{"model": "image classifier", "dataset": "retinal OCT scans (Kermany 2017)", "train_examples": 49215, "image_size": 24, "crop_scale_min": 1, "horizontal_flip": false, "translate": 0.06, "targets": ["finding"], "num_classes": 4, "arch": "vit", "norm": "rmsnorm", "norm_position": "pre", "hidden_act": "relu", "mlp_ratio": 4, "head_dim": 16, "fused_qkv": true, "bias": "all", "qk_norm": false, "layer_scale_init": 0.1, "parallel_block": false, "inner_norm": false, "moe": "top_k", "drop_path": 0.15, "num_experts": 32, "moe_every": 2, "expert_mlp_ratio": 0.5, "experts_per_token": 2, "shared_expert": false, "patch_size": [2, 2], "layers": 6, "width": 192, "positions": "learned", "pooling": "class_token", "loss": "cross_entropy", "residual_init": "scaled_by_depth", "optimizer": "soap", "beta2": 0.99, "learning_rate": 0.0032, "beta1": 0.95, "shampoo_beta": 0.99, "eps": 1e-08, "precondition_frequency": 10, "max_precond_dim": 1536, "one_sided": false, "adamw_lr_other_params": 0.00075, "max_grad_norm": 3.0, "gradient_noise": 0.3, "max_steps": 10900, "batch_size": 256, "epochs": 56.7, "lr_schedule": "cosine_restarts", "final_lr_fraction": 0.01, "warmup_steps": 540, "weight_decay": 0.1, "adamw_weight_decay_other_params": 0.01}
Rows from expert 12 of block 3, named by matrix and row number. Rows with one number belong to one neuron. Each number is 500 + 50 x the weight over the matrix's rms, rounded and kept within 0 to 999. All counts start at 0. Numbers have three digits each.
# up: expert up (model.blocks.3.mlp.up, 32x96x192), inputs 48-95
# down: expert down (model.blocks.3.mlp.down, 32x192x96, transposed), outputs 48-95
up.0:498553523495527460603559546512510535447497539544482545565540498500539506491477465458448602462470569461423501495444511563414553494500468464452547
up.1:423535559522488528529530539485450500420380467471512476587486520551564534504480529375470518502401558516500564488456525510487558515516545513480577
up.2:515538498554473420519491495531595489499518431532484538613510426445400432560420394516470498534564515502530559500414514489428503516502396489538482
up.3:443566457447468551603500541539508550588444501483502451490478528587523438535549533484535491503486471483477496578477514517459522593483492501486518
up.4:505531475499492496526520442517491533518535530477516467538524506532568560487457480562399490438489520489464516505448421481493463514489521452523547
up.5:454490481481528467445595502503518491501443487536521499519568484570448493509527543514425519515441495542451483525469553569469513554557458470409391
up.6:540506550499437498590501564477484480530462545473577531373545522515557477470576434636510497522507519486506464422460526448461559495504524311488553
up.7:511565485494557515492450562438431528453424543487503473432475593486484501478540438489461512509486466436458561478599505589471399563493565561548479
up.8:464464467554388401540545481536516376525531460585475481495463560491507537500478502451462457572546542540471540482530456482422555506585514448430506
up.9:490545536461521432539528534545515486515451542572536546483474498567488552572519548482540495576503546476470513531545421524516412564529472536477477
up.10:556534481458471479493442490475489470427566515451412481462512421531465522555557514490463531560544511541479550427508558500421504457454487546535523
up.11:467408537557635566427436546488537526479491488524487463503472591488545448446476404554574480392566579585555520444491470460491435569475552416543506
up.12:606430570512469404469434524546468465396576548532398583533483493589489436620498440452523472579508619499438491505468517476451490542499564480550471
up.13:489398536534474489528476513482527414563471478465439579466483524527465438477457449521457435443546562515418498431478499527511625560533523494519487
up.14:516485493503534538525501488546465496525488458451393445467486452481525414500538542511511473510486535458477581474507464509412547569581535546493501
up.15:506606521483499510455517480534550495535515492510577461520479497506511523430532467508468458416527460577597474547476452518393486578416434545385422
up.16:566582595447471463451482465448449506548568522521520372573572504534471539537569533518457579504518430505549465498470496450546497568534468465451468
up.17:453583474526516510480505465515486516572474555518510495528575575473534462451625472428434524535428502542599490544599417636568522548573526444485551
up.18:453508424500442429531510455529565499523501576483366545508382582509461506553567540525514495498569485568452479525485500502547372412559511539560478
up.19:503535432538414495468520478505472565546520387478490469551541487465545491453500495536426461533480465449525521499521456516444523375497472452473539
up.20:552460547495457369502451415454474461510473499547538538519488569479460521507457573493493497524413507432466505514528540525441587493516422472511500
up.21:551515417501559426549496514576577466477535448428487520486475523475526451537477476471565475516525541491470584475470565534469466461408511482435499
up.22:527435491522405513394563518444498542548543531528441435413532552530563421529559542486551555571561486527541551440485513455676443574397578494534453
up.23:483473406494490571432430513488511504502567435622564444461460483513488501574507594390510503373475581592550564475459538497441575565404400450436472
up.24:501491476547534586468532573487514428444559450519471561498540457522498522573530512477483661483473489476509467489554538554550570518561499466477574
up.25:487597564465483497525520516534530532480529497553536476495481511474456535513540466546463433543571491513459453599585439532487471411472558465448488
up.26:541533543477570506451494591524481548594427500461366460510514587518402527466533461627572482546507450499495448533644500570481506562478514518493448
up.27:501466545466489462527402550435459491523503416462501571427498488400467543447416485449467575482510539540559609533460504505487500404476489480510530
up.28:543553582507560569529518423473510530441546482453451533453509518432478513478559434518496481448492500420545556447422468508424609536411515491451528
up.29:522482564523499488499453471491474512433469532542555533554551542516458489610565426503498508545483490457451503489594477478537487482543509509429538
up.30:561526467445524480574481417502524568504534456530525652550446523464554457469558365484506473429468468545509417465409522470475463469477418454461463
up.31:405452374565485465369540418510409546497484468507491503541485513441468423536513555498449399439613499505549464505434514539523535545462573533487455
up.32:428592564510496487477442468496518473470541461519504439556513552510494515452478538519493493561566465556506509532500450486545557473505529479496402
up.33:579496507462468475510482453570558495441503412495385603602525453408450504436439463469478501532445509502461449546435506439450518480547526557506430
up.34:477554564547533497458488508475456524526405458478634564631444485507494451497547547458481567475535451432549408513559518537496483545418476507541502
up.35:511565478494456452460414575478502486595409514479457497571507397512481519467570514516484484502514453546577565525414557501525587471461481480508471
up.36:471520504499476591506597452424444459408478496505493499515522447532386466577482516464427481548471416578579559477588543461547468501493460492539407
up.37:603535583454592405545464458576340386478469467545490499470493523598483509576549467481532475453519512546511407507536588401540497504473409408447642
up.38:535564470506536445521428487469442557516485447579553515471477493503435561533459488437380537554508437526532510617528482591474536531514551527416509
up.39:542465552413536525523426412565491436541621485531534482496489377580449424640509622483526520459504511575554389467586476431540494521438466542551437
up.40:579482489511524515487386508502554617535464508557504522454462555537502463526472513551540546450594549478478519489570458475490515533494572584471504
up.41:426472460441549496533591479544425448412414455461537446547540508498534502545588481574421553529542557467576486484397519468489514452565422485554513
up.42:606463420424450630506486517533489496531471439451480486568612406613463598508599579519501484431452541432402560459516583554537566466476566537458524
up.43:419476540504553526425462480446512491439513484492523499459569481455445472484620484493470563509584471598485542561465447579505419480466554457545453
up.44:447443545514491442415557483494512549491513501421539486514515510475482438559415484545490515545526469473388470538541520537559468499575508508500436
up.45:413527519482477441586400532458520358461418457513542579501523469516510440593533464474524487453438539447407587471473550531467537555482481502536505
up.46:575502425554509356529410538549568474500574468522439500421520494419544460431395452466491366511644480537521471481448429373405516450560512539508505
up.47:498502447503424493515485412543459494535441549583446490584484500424504430559549471546517489538530550505529490407418440543567588452512501463491439
up.48:482454492500504580573539464570505555554494552497478464453452487506480479433503543515523514537527543597445552549483501474544540533533532472490444
up.49:439544434537505589409509605444518623489512502516571502526505438572487540547523504508417528494523528407516475492461494515546483471497465462432472
up.50:471530493555571459440525425570512448450492471480564439612545487438453474450572499508518542537632566484476475439451401555556509547431563453411452
up.51:478535511526453532507514476579518507473473522498512482498462591549495467531452538551499550488566529404504497432514538532519511483474506477478434
up.52:533473455437475425574460464467482559470477484467553513440572441462414474488544468524508541499519552449427484506458579496470504510440486492483564
up.53:438436624496527463552511455430500528470450543525541483569516510541494486544411514369420517509513491530444544516429576457466469463513497498423448
up.54:520524412571541567439543474538525509543580574569454524542570443512451397451486477417412506491518584421567430502528551437470523493493393579528475
up.55:525568506447493500528524457578462553612536440596518508586480456458534567438536523550484416491417506514472490432474497541495468460510507549389498
up.56:626523496465417512545500526470496499493507479452481531459471555421357541502488464561526537483473511632474393492523500464484553457556500455496516
up.57:456502449580526456469519441471491440526474439557512459531572489581565473561536444520499539519509566465546585499632506482479506505500543474438470
up.58:490539503483452551514552538445371539505462460516445466563591546521437539521395477530608487471563560471487521411455474518519546500482468456465537
up.59:568512446552471511437482539447495460519518550553437469540498466518457555510466487584465483500489470474476533505531469507509494496453565443515433
up.60:524541410529575534426472467518440424540507505594549500493480519435453395458489356482469407567489519505572477575507531461475504462517464490455523
up.61:540477521454459477470473526563496533506583434483522479489493590448484450471542437511500481470571520506525491447491485524512558508640487480474589
up.62:454502413499533489498439483542553502437509483494470409518486471564515511499458572527532449527437567398489635505581457541511528514492559481482445
up.63:528487525519493492418471462391439543515512536465519536445441456462467477469473504518569508544508542480512423462487544577446481481525549489480497
up.64:515625574416545557462417486500567557490512480550496579462500520499469545558478473500402397496522418557488517538471473554484516443478482521442495
up.65:501528454506479489494549433561508501425549441458522477561468532485442565432470469403483502573542491450490540535453459415554425448453525532468506
up.66:516512476563476533552434541500458396512463461461486504477566463488435479527503488392503522500519445473531460379548574491478505462512493583491447
up.67:510582489508448534577528529535441535517551498402576547533494408468501511542506538492567548468416486576513407425470468497588476483429502439541487
up.68:473434458568488472472493516496478459456514598493420528456497443596496403528475471461477462553573549488625476557486450516466466519506534601523496
up.69:524572529543533512517556495457523466498430553468452484436462574473467510448426466563568515537389462472546455504503549491487465479534411482552468
up.70:503561508561565522460466425479463527534405384446445519452442570511483530485454416492452592526462502514490527563450480505526494507511444537573536
up.71:463612505461440438513557475423544468496447511465491569544421476434531419546542519461529490619473548517501473434554543590504573543494575519539538
up.72:517512462502592559472575535437531586494497469501489522506480557534501543499490574403531514526534545457532587542546510559492538483472533500487564
up.73:518573433465576492518562491476502463450529573425409517599523566489608485524535546497521451464470421437503429425535501410489467465420492404474561
up.74:528411573528459533514525493547430532483481539489465570411480413499610390503436549539513507467402510423574454573513508528493524557621495428389440
up.75:475483481466530528539586454492488506534513384535496523521471447474406515529443625512460448433425542505473505559497437450497576399498437508531457
up.76:441517464542495399453520468461544428385578419521547473556530505501502426520536594438556444473564483657422515443530590460499587450524493518553424
up.77:538436449484476442511433567417543449444472513399534507515466534509477598537500466546456493479453504480447430389541440522511551508493506451476459
up.78:485516484489527534476506530450510500508520446543572531496571429573537503490601480545462513539419459447605388452516406515487477573455513484449595
up.79:521567543484578507542453432559469475480527443294342567517458469409489427561559591470534515468500471481438516499521502466472546505469567594551564
up.80:426580447522501540481483578395511541586453508453584494542501578471439449545541397551509518419477472602583478434416434516537532452507553568480525
up.81:474434515519539519569485490543499468468450473438478491540530481462570497380433459453468486447451447445529516423489517513537486562405442400498481
up.82:445519476611423447519467599431479513548555527490471480484506486485437539516576577512464525493471554548597529507415522503611543563498465499510544
up.83:537551550484456590540528471525463399495630506450453469578495448427525410461539510524523416523473433561511478563535505395529583497494531554555492
up.84:515513550453469478506451451454529474574498479527578619495550491458515596630429465543489520460445549521528526520494486443517433421563512455438443
up.85:513534480504545476545497538567502457475509397448416586526550525499622632556589483513628457410444485492518448465508462552457481516517523527507525
up.86:332487585485492572461488503542558444442440530497372526471457442567452428480487460472446536513545447430466389421525456445430639395484476526394560
up.87:402527488464545525525573523505469513461564442525506369555412549494556454522543482489542478554495545424464561592571484491441537534463436553511508
up.88:484406579615458554590485512491526549519495473440416553550460543493541496507508582448601560516448528548486458518424648523525433470484521550467518
up.89:517541543488501489553499483557540388560485461572455553575523504474441463554552527538455565530433551459481570434516430540531446442425475480488621
up.90:446493564605636496526516450576444464547475516473448363464479527450491412548484484561507600424517474472500530620488546526468524534525496512462511
up.91:528506467465489553413520445594486458493552441486486376484458524506433483506507496487451565591461447580491413543512514472542498512527485444513525
up.92:540516449533520439556511431492470513494485508642546506515583563552468434519498501575487514509426475492561492469436458588531478558610519504507508
up.93:550563544490489518540540547577439486461584500465517510606500482513516472570596525428512599572521427527496489456525522529611433463537482579567604
up.94:603465538503552413502524553441488503489596607405440450465502514524510446508439581480456531446491441535469462466539513430456496481514517494464552
up.95:538494472523504602488528462439488462497543505441543545487486557431464504578539510483433498588459567607388499369512499485493471476556507584545505
down.0:434515420501478560446476478434502449437422496512545413548538471531429491613461491565472498524500400420501511460511574456559570434531401535554550
down.1:531498532451516556497464449483458506529425504475546494413502432548614426393456562506584455431491512522483447464422471442506513581541455491565444
down.2:491611596518399431443442581518500470520528479504506476547503525513446480392539584473482443473552535483514503498468478483447554565405563603402435
down.3:470566549477498569478480571551542381468583523462469438435551570528511439463522571446494414475464535578531451491447478564493518487513427424487512
down.4:518476543426485452439469446426432518565484452456521516512447613590620410430543505505507439514620550538481507487523468536505572507519560505523518
down.5:486477528517558496484518546475500504460441437502506440482476464540473484518384429462512508558469489494490463553602508488468485489562482488525490
down.6:506520519530559476525394459477497362497425495534461567551531467529511515539450490507427635490459542484496508534496503509539467511446499512466461
down.7:423477509522452538565528532497465433512540435521440495508562437507507471557437361470392453486535432540523467410476386436575406492491431476541491
down.8:594535589492423474506608481442498472502530424504548441451513577527497540526471498489518403473542498501499582568533533469508502456490577454530445
down.9:604560515566545524513517507525578545525562536548528478509508538515477523514515539475440484506549400529551523490534622430490432421566524525552475
down.10:505493521509519410476434579490603530511472517368419429552456499433543542449488520505465607513531497571577520459536599566592513503485445625551497
down.11:474486516490425522498480482431497505597499509556544563474485479572510518565497487503587537505560492444572531362490530495444507476501485553515616
down.12:452557505522474547493461523506465513559453457511460533582497425516538557431551492485530490529491477387460449495478569516464569550462514460514518
down.13:478451570551506431531465570548377451496514537512483549432550511440477514542501531545483490472628572580473549469599508390520461488517483511528542
down.14:420504476417515510563543546438413544541599462411439557545580588444454462500523520439450471542491482510463575452519528434475508544491537478479519
down.15:564535517532497423531590546556397417485492508595476552554433540474541440460561535484529477540412527545573538512439545455456413594467562466534551
down.16:429441490504476549635479479521516491540502557527577508530459567532459486479433551581481478430463514542493557488559447585463394481508473525527567
down.17:647450559495429517435473522546530492482419491451509404466477563506638509531507524439451461427562553478506446516575588530447503534421533383430442
down.18:519627554576554484517451500468570576510520464497525550523555476434562533489536511542511500474488491429423436653445492421465519467511498521565499
down.19:493485494536573570488589482499420447563472512543489449413544445511489546624517469516574538570548499461508499573518491534503564454468480457472530
down.20:516558545466454513564506470568544488457469508412566513502428514403481579430522432432630537432515562551519349441516543563489548529601588553424475
down.21:520505488550528514537480473474461544472477480524498473549537512430549561406480468531500567458422486529543550549504464536472492473609570634484473
down.22:487506504496439497449464461483452458492450427502530510526447536501461418540536537537443431448569497509560542441489503468521497538571460558484516
down.23:493489537540460564563433492481549550504500542527502504466646451484474433521425440487449577482498430503598606524578550602450446442428567506508489
down.24:528595429470504487540531502441440410479443565460455374599441474550457463568525468423490584520468664567473501482444602434494412488446595494491531
down.25:436546557428532542571587463588537633463537528492499420490470490505546453521494447654629557461573475518490421441530531526498592505492597470525382
down.26:470567501510569454565356441562504567452442566469513565515475523561546463441542542545545501503529505493523451523571463548499430496424452500539514
down.27:498564592524520470543431489516468464463505489505525434498528432462522491450479501455504499517498554392484517506474449436553434556425457608507473
down.28:557514498479507536513503488553541549576473464521520552564459497462523519491619476506488411537527478497509457480534533505495458538480465443543375
down.29:495440503467510405528546465500522520557541502588453553434469554500495496509457427503570471618542525501561511550420443591545589494433409513511482
down.30:428529549566328410502474461528453547496496452556480486549509518533445514481438501465550461433531430549559508491403516465517499477543573518546497
down.31:516511466443450461478514562506562390510419452500510528499493478564603614497568504551458504488513584481534437466526440488437487497491529366470515
down.32:513470500408409451498458495535610461547519470481543515586477517505514506526547576540478417509461552582516562548499463500461491495456494545411484
down.33:490504460623536480563504443474581532561568480423507508574544550438459470534488491452487521425594493562535481468490513449512476447538481417428565
down.34:458524565534471352437413467536566368512552402474487517582503514612488470620481504451470448429497486570461503441454484475545495520510446511542605
down.35:376486475534517516535517431505594504484488530491497447527508444499488471548442444493540594493411511527385470514475506521512459591413549472501539
down.36:452502527408518521518453545494536520376473501553555476473564372528531515601481402510466521556519476519514515543490564420476511437482467550481530
down.37:519513573505631464499365496486488601592567376494460476521523501565439522564472453458532640511442461508423451492538601430473528516456547487534477
down.38:532498464528465562603594431521385483448432605559567563534491529528536449582491476512511487452449446526464477520536545499455444483486479522485511
down.39:533464565475523548365469458566520531482480409457578487477571479602556533393503422469514496532538516572516497457485547510536449417517540542601504
down.40:406499532448530546515514421514494441512491514553465484448498454535493457597458424548424545451485527593488541472570486581469432431563497358555515
down.41:437466524475510442517532525523473472492487529435510510487475433413446453487526557528485551481494561493524505511521470527488559426553589465571428
down.42:467534469527461565510465459469560503428504578462442566416481539473527464502458494481529514580533535514517557545552436503403419462510501485485539
down.43:543537520537477433475540466420501495427387537496487541491522496563505526376487431521596554443493529476561553477530510581473575575521528485461482
down.44:460423525493517400503487483535459564476501602584582509465476641494513493554490480499527507488485435456456538588572429452557471486525462561428528
down.45:386546471479478523616485522499446449501568506476551475455528489584443458531438615466436536539545453624507471485506551474492546386512460499510568
down.46:513510488472409521553588524587530500502621561455552454528480515516477380468569589464516465378520541522561480498543566516497449541462495494421490
down.47:402616489540564507415556440576548554559557505487495472503541449461556536453439561523447485464441551529493514512533460645481454555495523489524523
down.48:590441507599485504562471572449547488512462523497481467445525575426521417514542519566525401474451508432505425488456538434520449467540578550407518
down.49:511578504538447500476548550496540487519446456437491463552344464433503430520550471519650415551584563551454458467482526484473526373529505529454532
down.50:542540530512415595476524546514384535461448471545489426482595519507542405499424482542495498485467555574566464488529524571501488508482499571510406
down.51:488500579486459483499521561525441591465459500532474492528411515518474489588458436453450484541489501522438452424413481469447535473505507494559412
down.52:444479502513456528477554490493478514550467514531614479479502429564534484526470560508525425425502515533468445536556418497432492580539523449468492
down.53:489500586469544445536556454393504490566417577541525585545480563584464394529432570537480470551538479417461532504508456503450425530584487479464399
down.54:499508449538519503406520521645500450458465508541539506492482398493526481480524459507494506506458523486562438525592471548504432509558470490527508
down.55:434495618409525442500469482474489514506462502528446520541482509527491486516510523452476461459466426453471516451493496512503534491474465421579481
down.56:407578505424470493563450610466505534571500491582563511483447448480512414591474436575562494444597521518606454465515473544523512439413460483518497
down.57:396574485500477489619459539528467483452519532513449489506512478435557520472470419510394512475552530532483393471488477454520465551388510462474427
down.58:582511456553518552450600486449510496426536392458545481457472527493535443499448566508479514482576480524546450451494501492479448599606500582511421
down.59:497377465518465458512501508561617455483437450529453564538431541557543488518430459468463497541565520450422543517483521516444582439503474536558458
down.60:523471481441529478486546448481559502459528426471561379475410480474452464574508535473498568503440541412504541546492459578543478436520517424562516
down.61:437421503478424440621414508597522509524495483442532537549486569511364464450404564529417477474534511577458435533540441506522385527548447546567464
down.62:539453539492523497527422510512528539573505477603506510503469453489497533487492542495441576496513515483474507442532507515479481478490498484525460
down.63:559486434437392457519546558497468398437493413483489457560540443518418542470503383477584460496526492519539514502520466469441470475500439587484630
down.64:526539437544549459512458444443539582557492578639560533511406462484584537506411519534533505477494581524512421537552439483470516466501486507418509
down.65:457496518537520446553499505523575461507470512486515489494516478481449440470570419512584431505446453448434534404408504461491543459528557525428508
down.66:434603518455629457546405443531555502589483476503510435500514533585461561497620491409500494504440500470519537477518518474541525409518474500579468
down.67:477499458498487515432482454447485537418434550657474356521519581538549478476400564543512516448601457433464467513551487507498419494403499495504529
down.68:447517580553453462525435533468426455489540546612419400541429544432496586513516522579481443460594514558496528466498505567382490495595510508491549
down.69:520527461592534474493427461549448542571550464497447434451518424450413542422466535483468534433461535409510548420524487534448588498457392568493490
down.70:499577460545523481545547397360480578577433499444440506454495530496557555419521496616460521418464472499540545469512467465540518445483538478554504
down.71:433439517583431524491479473440487617486490493511475534476456531540430547571455425439542498563557553548544514487559568552553437493463488449429539
down.72:488475603566505493524531496518610608465575596501500486504428545488531465498514450441571459510473485496516536541554583514532550508532513507551516
down.73:499547526439539538521509520550536528458449426493578457427519541502497397379512459503532614471463490546538513518585489470551420416563496502370436
down.74:509530471510489544420501384471538452537468512527672499474528571552409482472534479483429443454485432631511550504492491524571614496450538495466487
down.75:517481406531517568479480478446477481520473456445512513506603500426516464551536569439455500490515586417544574477444445444492434518492530538510516
down.76:517462527495606523582496508623438527454571497456539511461599559532518407465471560477556476576526528409631474550414492503487510483434555505510547
down.77:471382445513563499537480460567523496488432511567446481484501555597429435499478487369541538388511426483365464495471442531481492433571550441485511
down.78:594468525582404445495490457467505462510502428501490544611436480472484500517499477473429542465492481465515396549434555530445436451419449535515580
down.79:523508551516476426522503454590469512498540473478404471502461481651505522486430482494390545445515617522483545505542449502500492514500449389450484
down.80:506567536553561428487522492534487409569583545429471493573426418501415532606489530476531505487565388528519481428503423475502502550446463532563554
down.81:539504450607439480504443544549401491452565521465460421596549485581595581517482499518458476574524592435418479564667476451462479482519450518466495
down.82:547445556511443570591551489511559421427534446569542540513483533538527550365391596555479510456506517528476418458447488524544485447492488517515428
down.83:505512457440433632566466484508556489557381606447530507512538552431476490516548388540474518453537477543403481559556503483418505482484513567439456
down.84:481504468610489520548504439440497637548555534467486568480534551447557501535452558508490482531516553533592493536419571437483536463534506497513494
down.85:570549508499421592495638412502442507537471481516526456443520406504449550494564463466445511488430430476446472455402455505439594489498526499552512
down.86:495475516459468365445558501512485460491514544529556514516465535510418473573602520468510451555531467509446488408483468410561500541474431506496505
down.87:434464434514428475510481544389500454486442449550490610558512583503533452461506506576493472529398567549429501509499500445535511402531539586552509
down.88:531485539587526495518534440478509498544467483444574444577512540589526538379492497521511515481520588475467545503406496430418471507578521531512506
down.89:532589481441506522440437506471495463543429620537588434498494589589526540501541568551432511499495481533553534555501543462411517561456554434444453
down.90:441484577528464441640452473506573520477411539562568479517491453533440523391519506549577399488430544441515460478439420463510445514523443446481524
down.91:533442502421399464488567510567512468535490585395480390375483496466558511539506557564543395490572419468485546517600469515468541548509521448522523
down.92:420431454498532526448566529510542442455494517525530454417472480576440411631553552545497566493430580545477491530504534524490533526427438486509581
down.93:461471439481466531570515463504561465566438429451468451518432492452510487537483488572470457580528471345532578494456488501557424547598537491486468
down.94:536519497530463441471477425509479541455510490498522622369473550446469525510468425512498407479522408496483544585483486495469470538504448467392560
down.95:494487520546435494623521509467548559477534503603522483427397551440517527450473473551519470484548489489491416505512529403471481550473433527576548