{"model": "image classifier", "dataset": "retinal OCT scans (Kermany 2017)", "train_examples": 49215, "image_size": 24, "crop_scale_min": 1, "horizontal_flip": false, "translate": 0.06, "targets": ["finding"], "num_classes": 4, "arch": "vit", "norm": "rmsnorm", "norm_position": "pre", "activation": "relu", "mlp_ratio": 4, "head_dim": 16, "fused_qkv": true, "bias": "all", "qk_norm": false, "layer_scale_init": 0.1, "parallel_block": false, "inner_norm": false, "moe": "top_k", "drop_path": 0.15, "num_experts": 32, "moe_every": 2, "expert_mlp_ratio": 0.5, "experts_per_token": 2, "shared_expert": false, "patch_size": [2, 2], "layers": 6, "width": 192, "positions": "learned", "pooling": "class_token", "loss": "cross_entropy", "residual_init": "scaled_by_depth", "optimizer": "soap", "beta2": 0.99, "lr": 0.0032, "beta1": 0.95, "shampoo_beta": 0.99, "eps": 1e-08, "precondition_frequency": 10, "max_precond_dim": 1536, "one_sided": false, "adamw_lr_other_params": 0.00075, "grad_clip": 3.0, "gradient_noise": 0.3, "steps": 10900, "batch_size": 256, "epochs": 56.7, "lr_schedule": "cosine_restarts", "final_lr_fraction": 0.01, "warmup_steps": 540, "weight_decay": 0.1, "adamw_weight_decay_other_params": 0.01}
Rows from expert 30 of block 3, named by matrix and row number. Rows with one number belong to one neuron. Each number is 500 + 40 x the weight over the matrix's rms, rounded and kept within 0 to 999. All counts start at 0. Numbers have three digits each.
# up: expert up (model.blocks.3.mlp.up, 32x96x192), inputs 96-143
# down: expert down (model.blocks.3.mlp.down, 32x192x96, transposed), outputs 96-143
up.1:517509483480472571519573567504416599488562478514462506494409594519494513519422529515498502558480467493494610437529465491489500487456532535485441
down.1:499460507526473542518439476562509511488509533475522513536459579529517408544530545465472463463545528569559507545435618525428462545580491512453430
up.2:442472531528495530469525552455378450510489501494511446524544502463489469470545462463540426504459557480429432466473487508464436426444551512572474
down.2:501459554463479439511552538544574539436533557547493495499504541545495509512424505511475425465548491512510513517509510479481460489466508534528417
up.3:531552551439439482567453470559445473466446505513522451505500519469405544538473520443521499490499501518382511471538505546511564456511478479500519
down.3:474536471507516494487484531476497494494534512574506470473544516508543564485549523463620481492459481504522462483449471447431563523519503484539506
up.4:531418543514509489431474542474495426509499548453528533541506470481476529569536464507432511500468447517543470534473489461500422484490451489536486
down.4:535519517582494515480518535471454466456522433533487502424437449531508465498480536487495520471501509523505489482479502477501503543519537498490526
up.5:483520443505563482463522479455516542428485494454498495461437503462513529577529494571488540559490574531544474447487519545613464500441390551541503
down.5:485476496551493523518523533510530486507484500454504529445554522476496451515457490450445467430453498510470503458421503471540593557426583475604499
up.6:571517495479454496518467505498510506513415496504498463518554468479514527483536536537531499501537485484464541589486511501503461542393475528547423
down.6:494512435491495505455487511541487513549514530482427467523531447423499378431450552507561467423519498538489491511519511486421508494456520545541534
up.7:536458485451434472515489488546584470533483495495520449453416495488510535460518495497502455542510495556466508473510505434533546442574526505543451
down.7:546530536482563483532491476471552516423520502504522528456513394517534512492512455532537537510562455450491518537548468491549527458520526529567484
up.8:575487407494449515477491435455469527555389532491538505493499512531541460591451497518486514516461489463531481485473511477527469520484507532501517
down.8:545531471471435523474554473557520466569532534543519478498512513525510467469476577500547512467532494540540534459556528458469483525530567498489456
up.9:527540517493487532459481495537473477515524486458575486438476442465531453504520558425550487508539525459556516504502489518487471513525491584537512
down.9:475529514451515455471445474510481486484494484526433562461577537498490529458458563509525483383525473480552459453512559512432522498489514499536533
up.10:565590470544450508492530478495565542468548457511545433585448512534443407418480435519443498468469520501492441508563445464578454469496505510564469
down.10:498539475506525480540523506503496462459515450510441533449530503488486482613494499517525562474492481476571510430473530447464506447494457495556505
up.11:533527483541494482585471531441486482485475530457426503515505544472546486510467532447533554542484470469482488527501486512582548559491433548535539
down.11:515536467493485577439427527467471501532432449431510462482443573512502516607509502523459538481537453500502442474478466499472525522552407544494505
up.12:488518483504490488468478514535520496518529479552560556500519519483538509429485500490508506425511450509594461474538573483485567567514489450448502
down.12:493517509526446522555479482522513529516470475525513509517506559534550432475455486543510528522451443494500473535511563426555490536468499440547451
up.13:544460546506422475521557465522518489521465508579503491507552447428527466446519487473532471495486466496510541523509498512509526410565553442522506
down.13:498459484421516473448466458475512542499538477488540473457523510573471591571505505454474492514504516502522549484460465570440558507520497495465478
up.14:518488445485485543450502542486508444473575469499418453513493522471486511527564516544473536523490518472535514515519477509478481493533517464510519
down.14:571489458518633458506551495533479499571455558435494488469602515525409443536445524504480527469435479567482504499497501478529514477539489551471485
up.15:496500504463448541525496404465501471530459550432473527492508525496526529554478420497478464451403551494560592519505493516421547510516560432511524
down.15:446493378538560458468494576487496521496536452569468563487502537412463521526489532475512455505580461486537427433447486542466445492460475473447542
up.16:491551501585504541472489524550456510531495448488452504503529458506539568431508596571469560451518422486576529500526515559399472448512513502545528
down.16:422481519513519486493531517425575527488475522441487484526495482558539546443555515482507470535536427470486524497523502482526436468512551578492468
up.17:553463531487456450533503439443484534449393530385495501447437543442545490550508530498436405539503503530527468471566521512475433530541539528487501
down.17:578493545496489460484463408457531471491527514461533539463533469480536566488515591520541480551556552526469512481462448458463501459588489466490510
up.18:504553538450472445492544557587489442505493491506480539520425445519543502634539484525516481578479487521507525559465546514496432528552507490433491
down.18:494471497497486499430470399524484487524478491474435549455452506527544510584445447496601498489484404519510518478418457434576491529413509433526512
up.19:490509549465464421414616545549442485428442493500459520443549483490444522447545473503506474566447487437477490474504494542478541474473467496583402
down.19:475527507461521578554459512494497469512513451514517442470423574487459527470486455534512484425552485473492471480527554509530519481532405494484500
up.20:491440456493473524500507514537478503457518467531550404524510417561471484554484490530539552478595426539448463577436580470568542435583513551441468
down.20:579541461473432508517521510483576568553492538500587554485451401448491394504472501541530552574516540562487472488521484442456533502521513464581465
up.21:495477543492557489552433485496430578581512474479454459459509487476490429479527479523467484432499547494509445438483506504535475533572486376511456
down.21:532517496514525511435570519506562556513516471400453513507462441467581581532433518453491520553461482495486526470449450545504445492545517530517540
up.22:461464542465520475525499503475463452457487417445517455452500533530510455483515560614489506588440515496475588537474538516448387483467478478409522
down.22:510544462540501404531494573452480510519483520593487443494463550584524527517411530474519529520528515507455530441469539504426522449499484535590491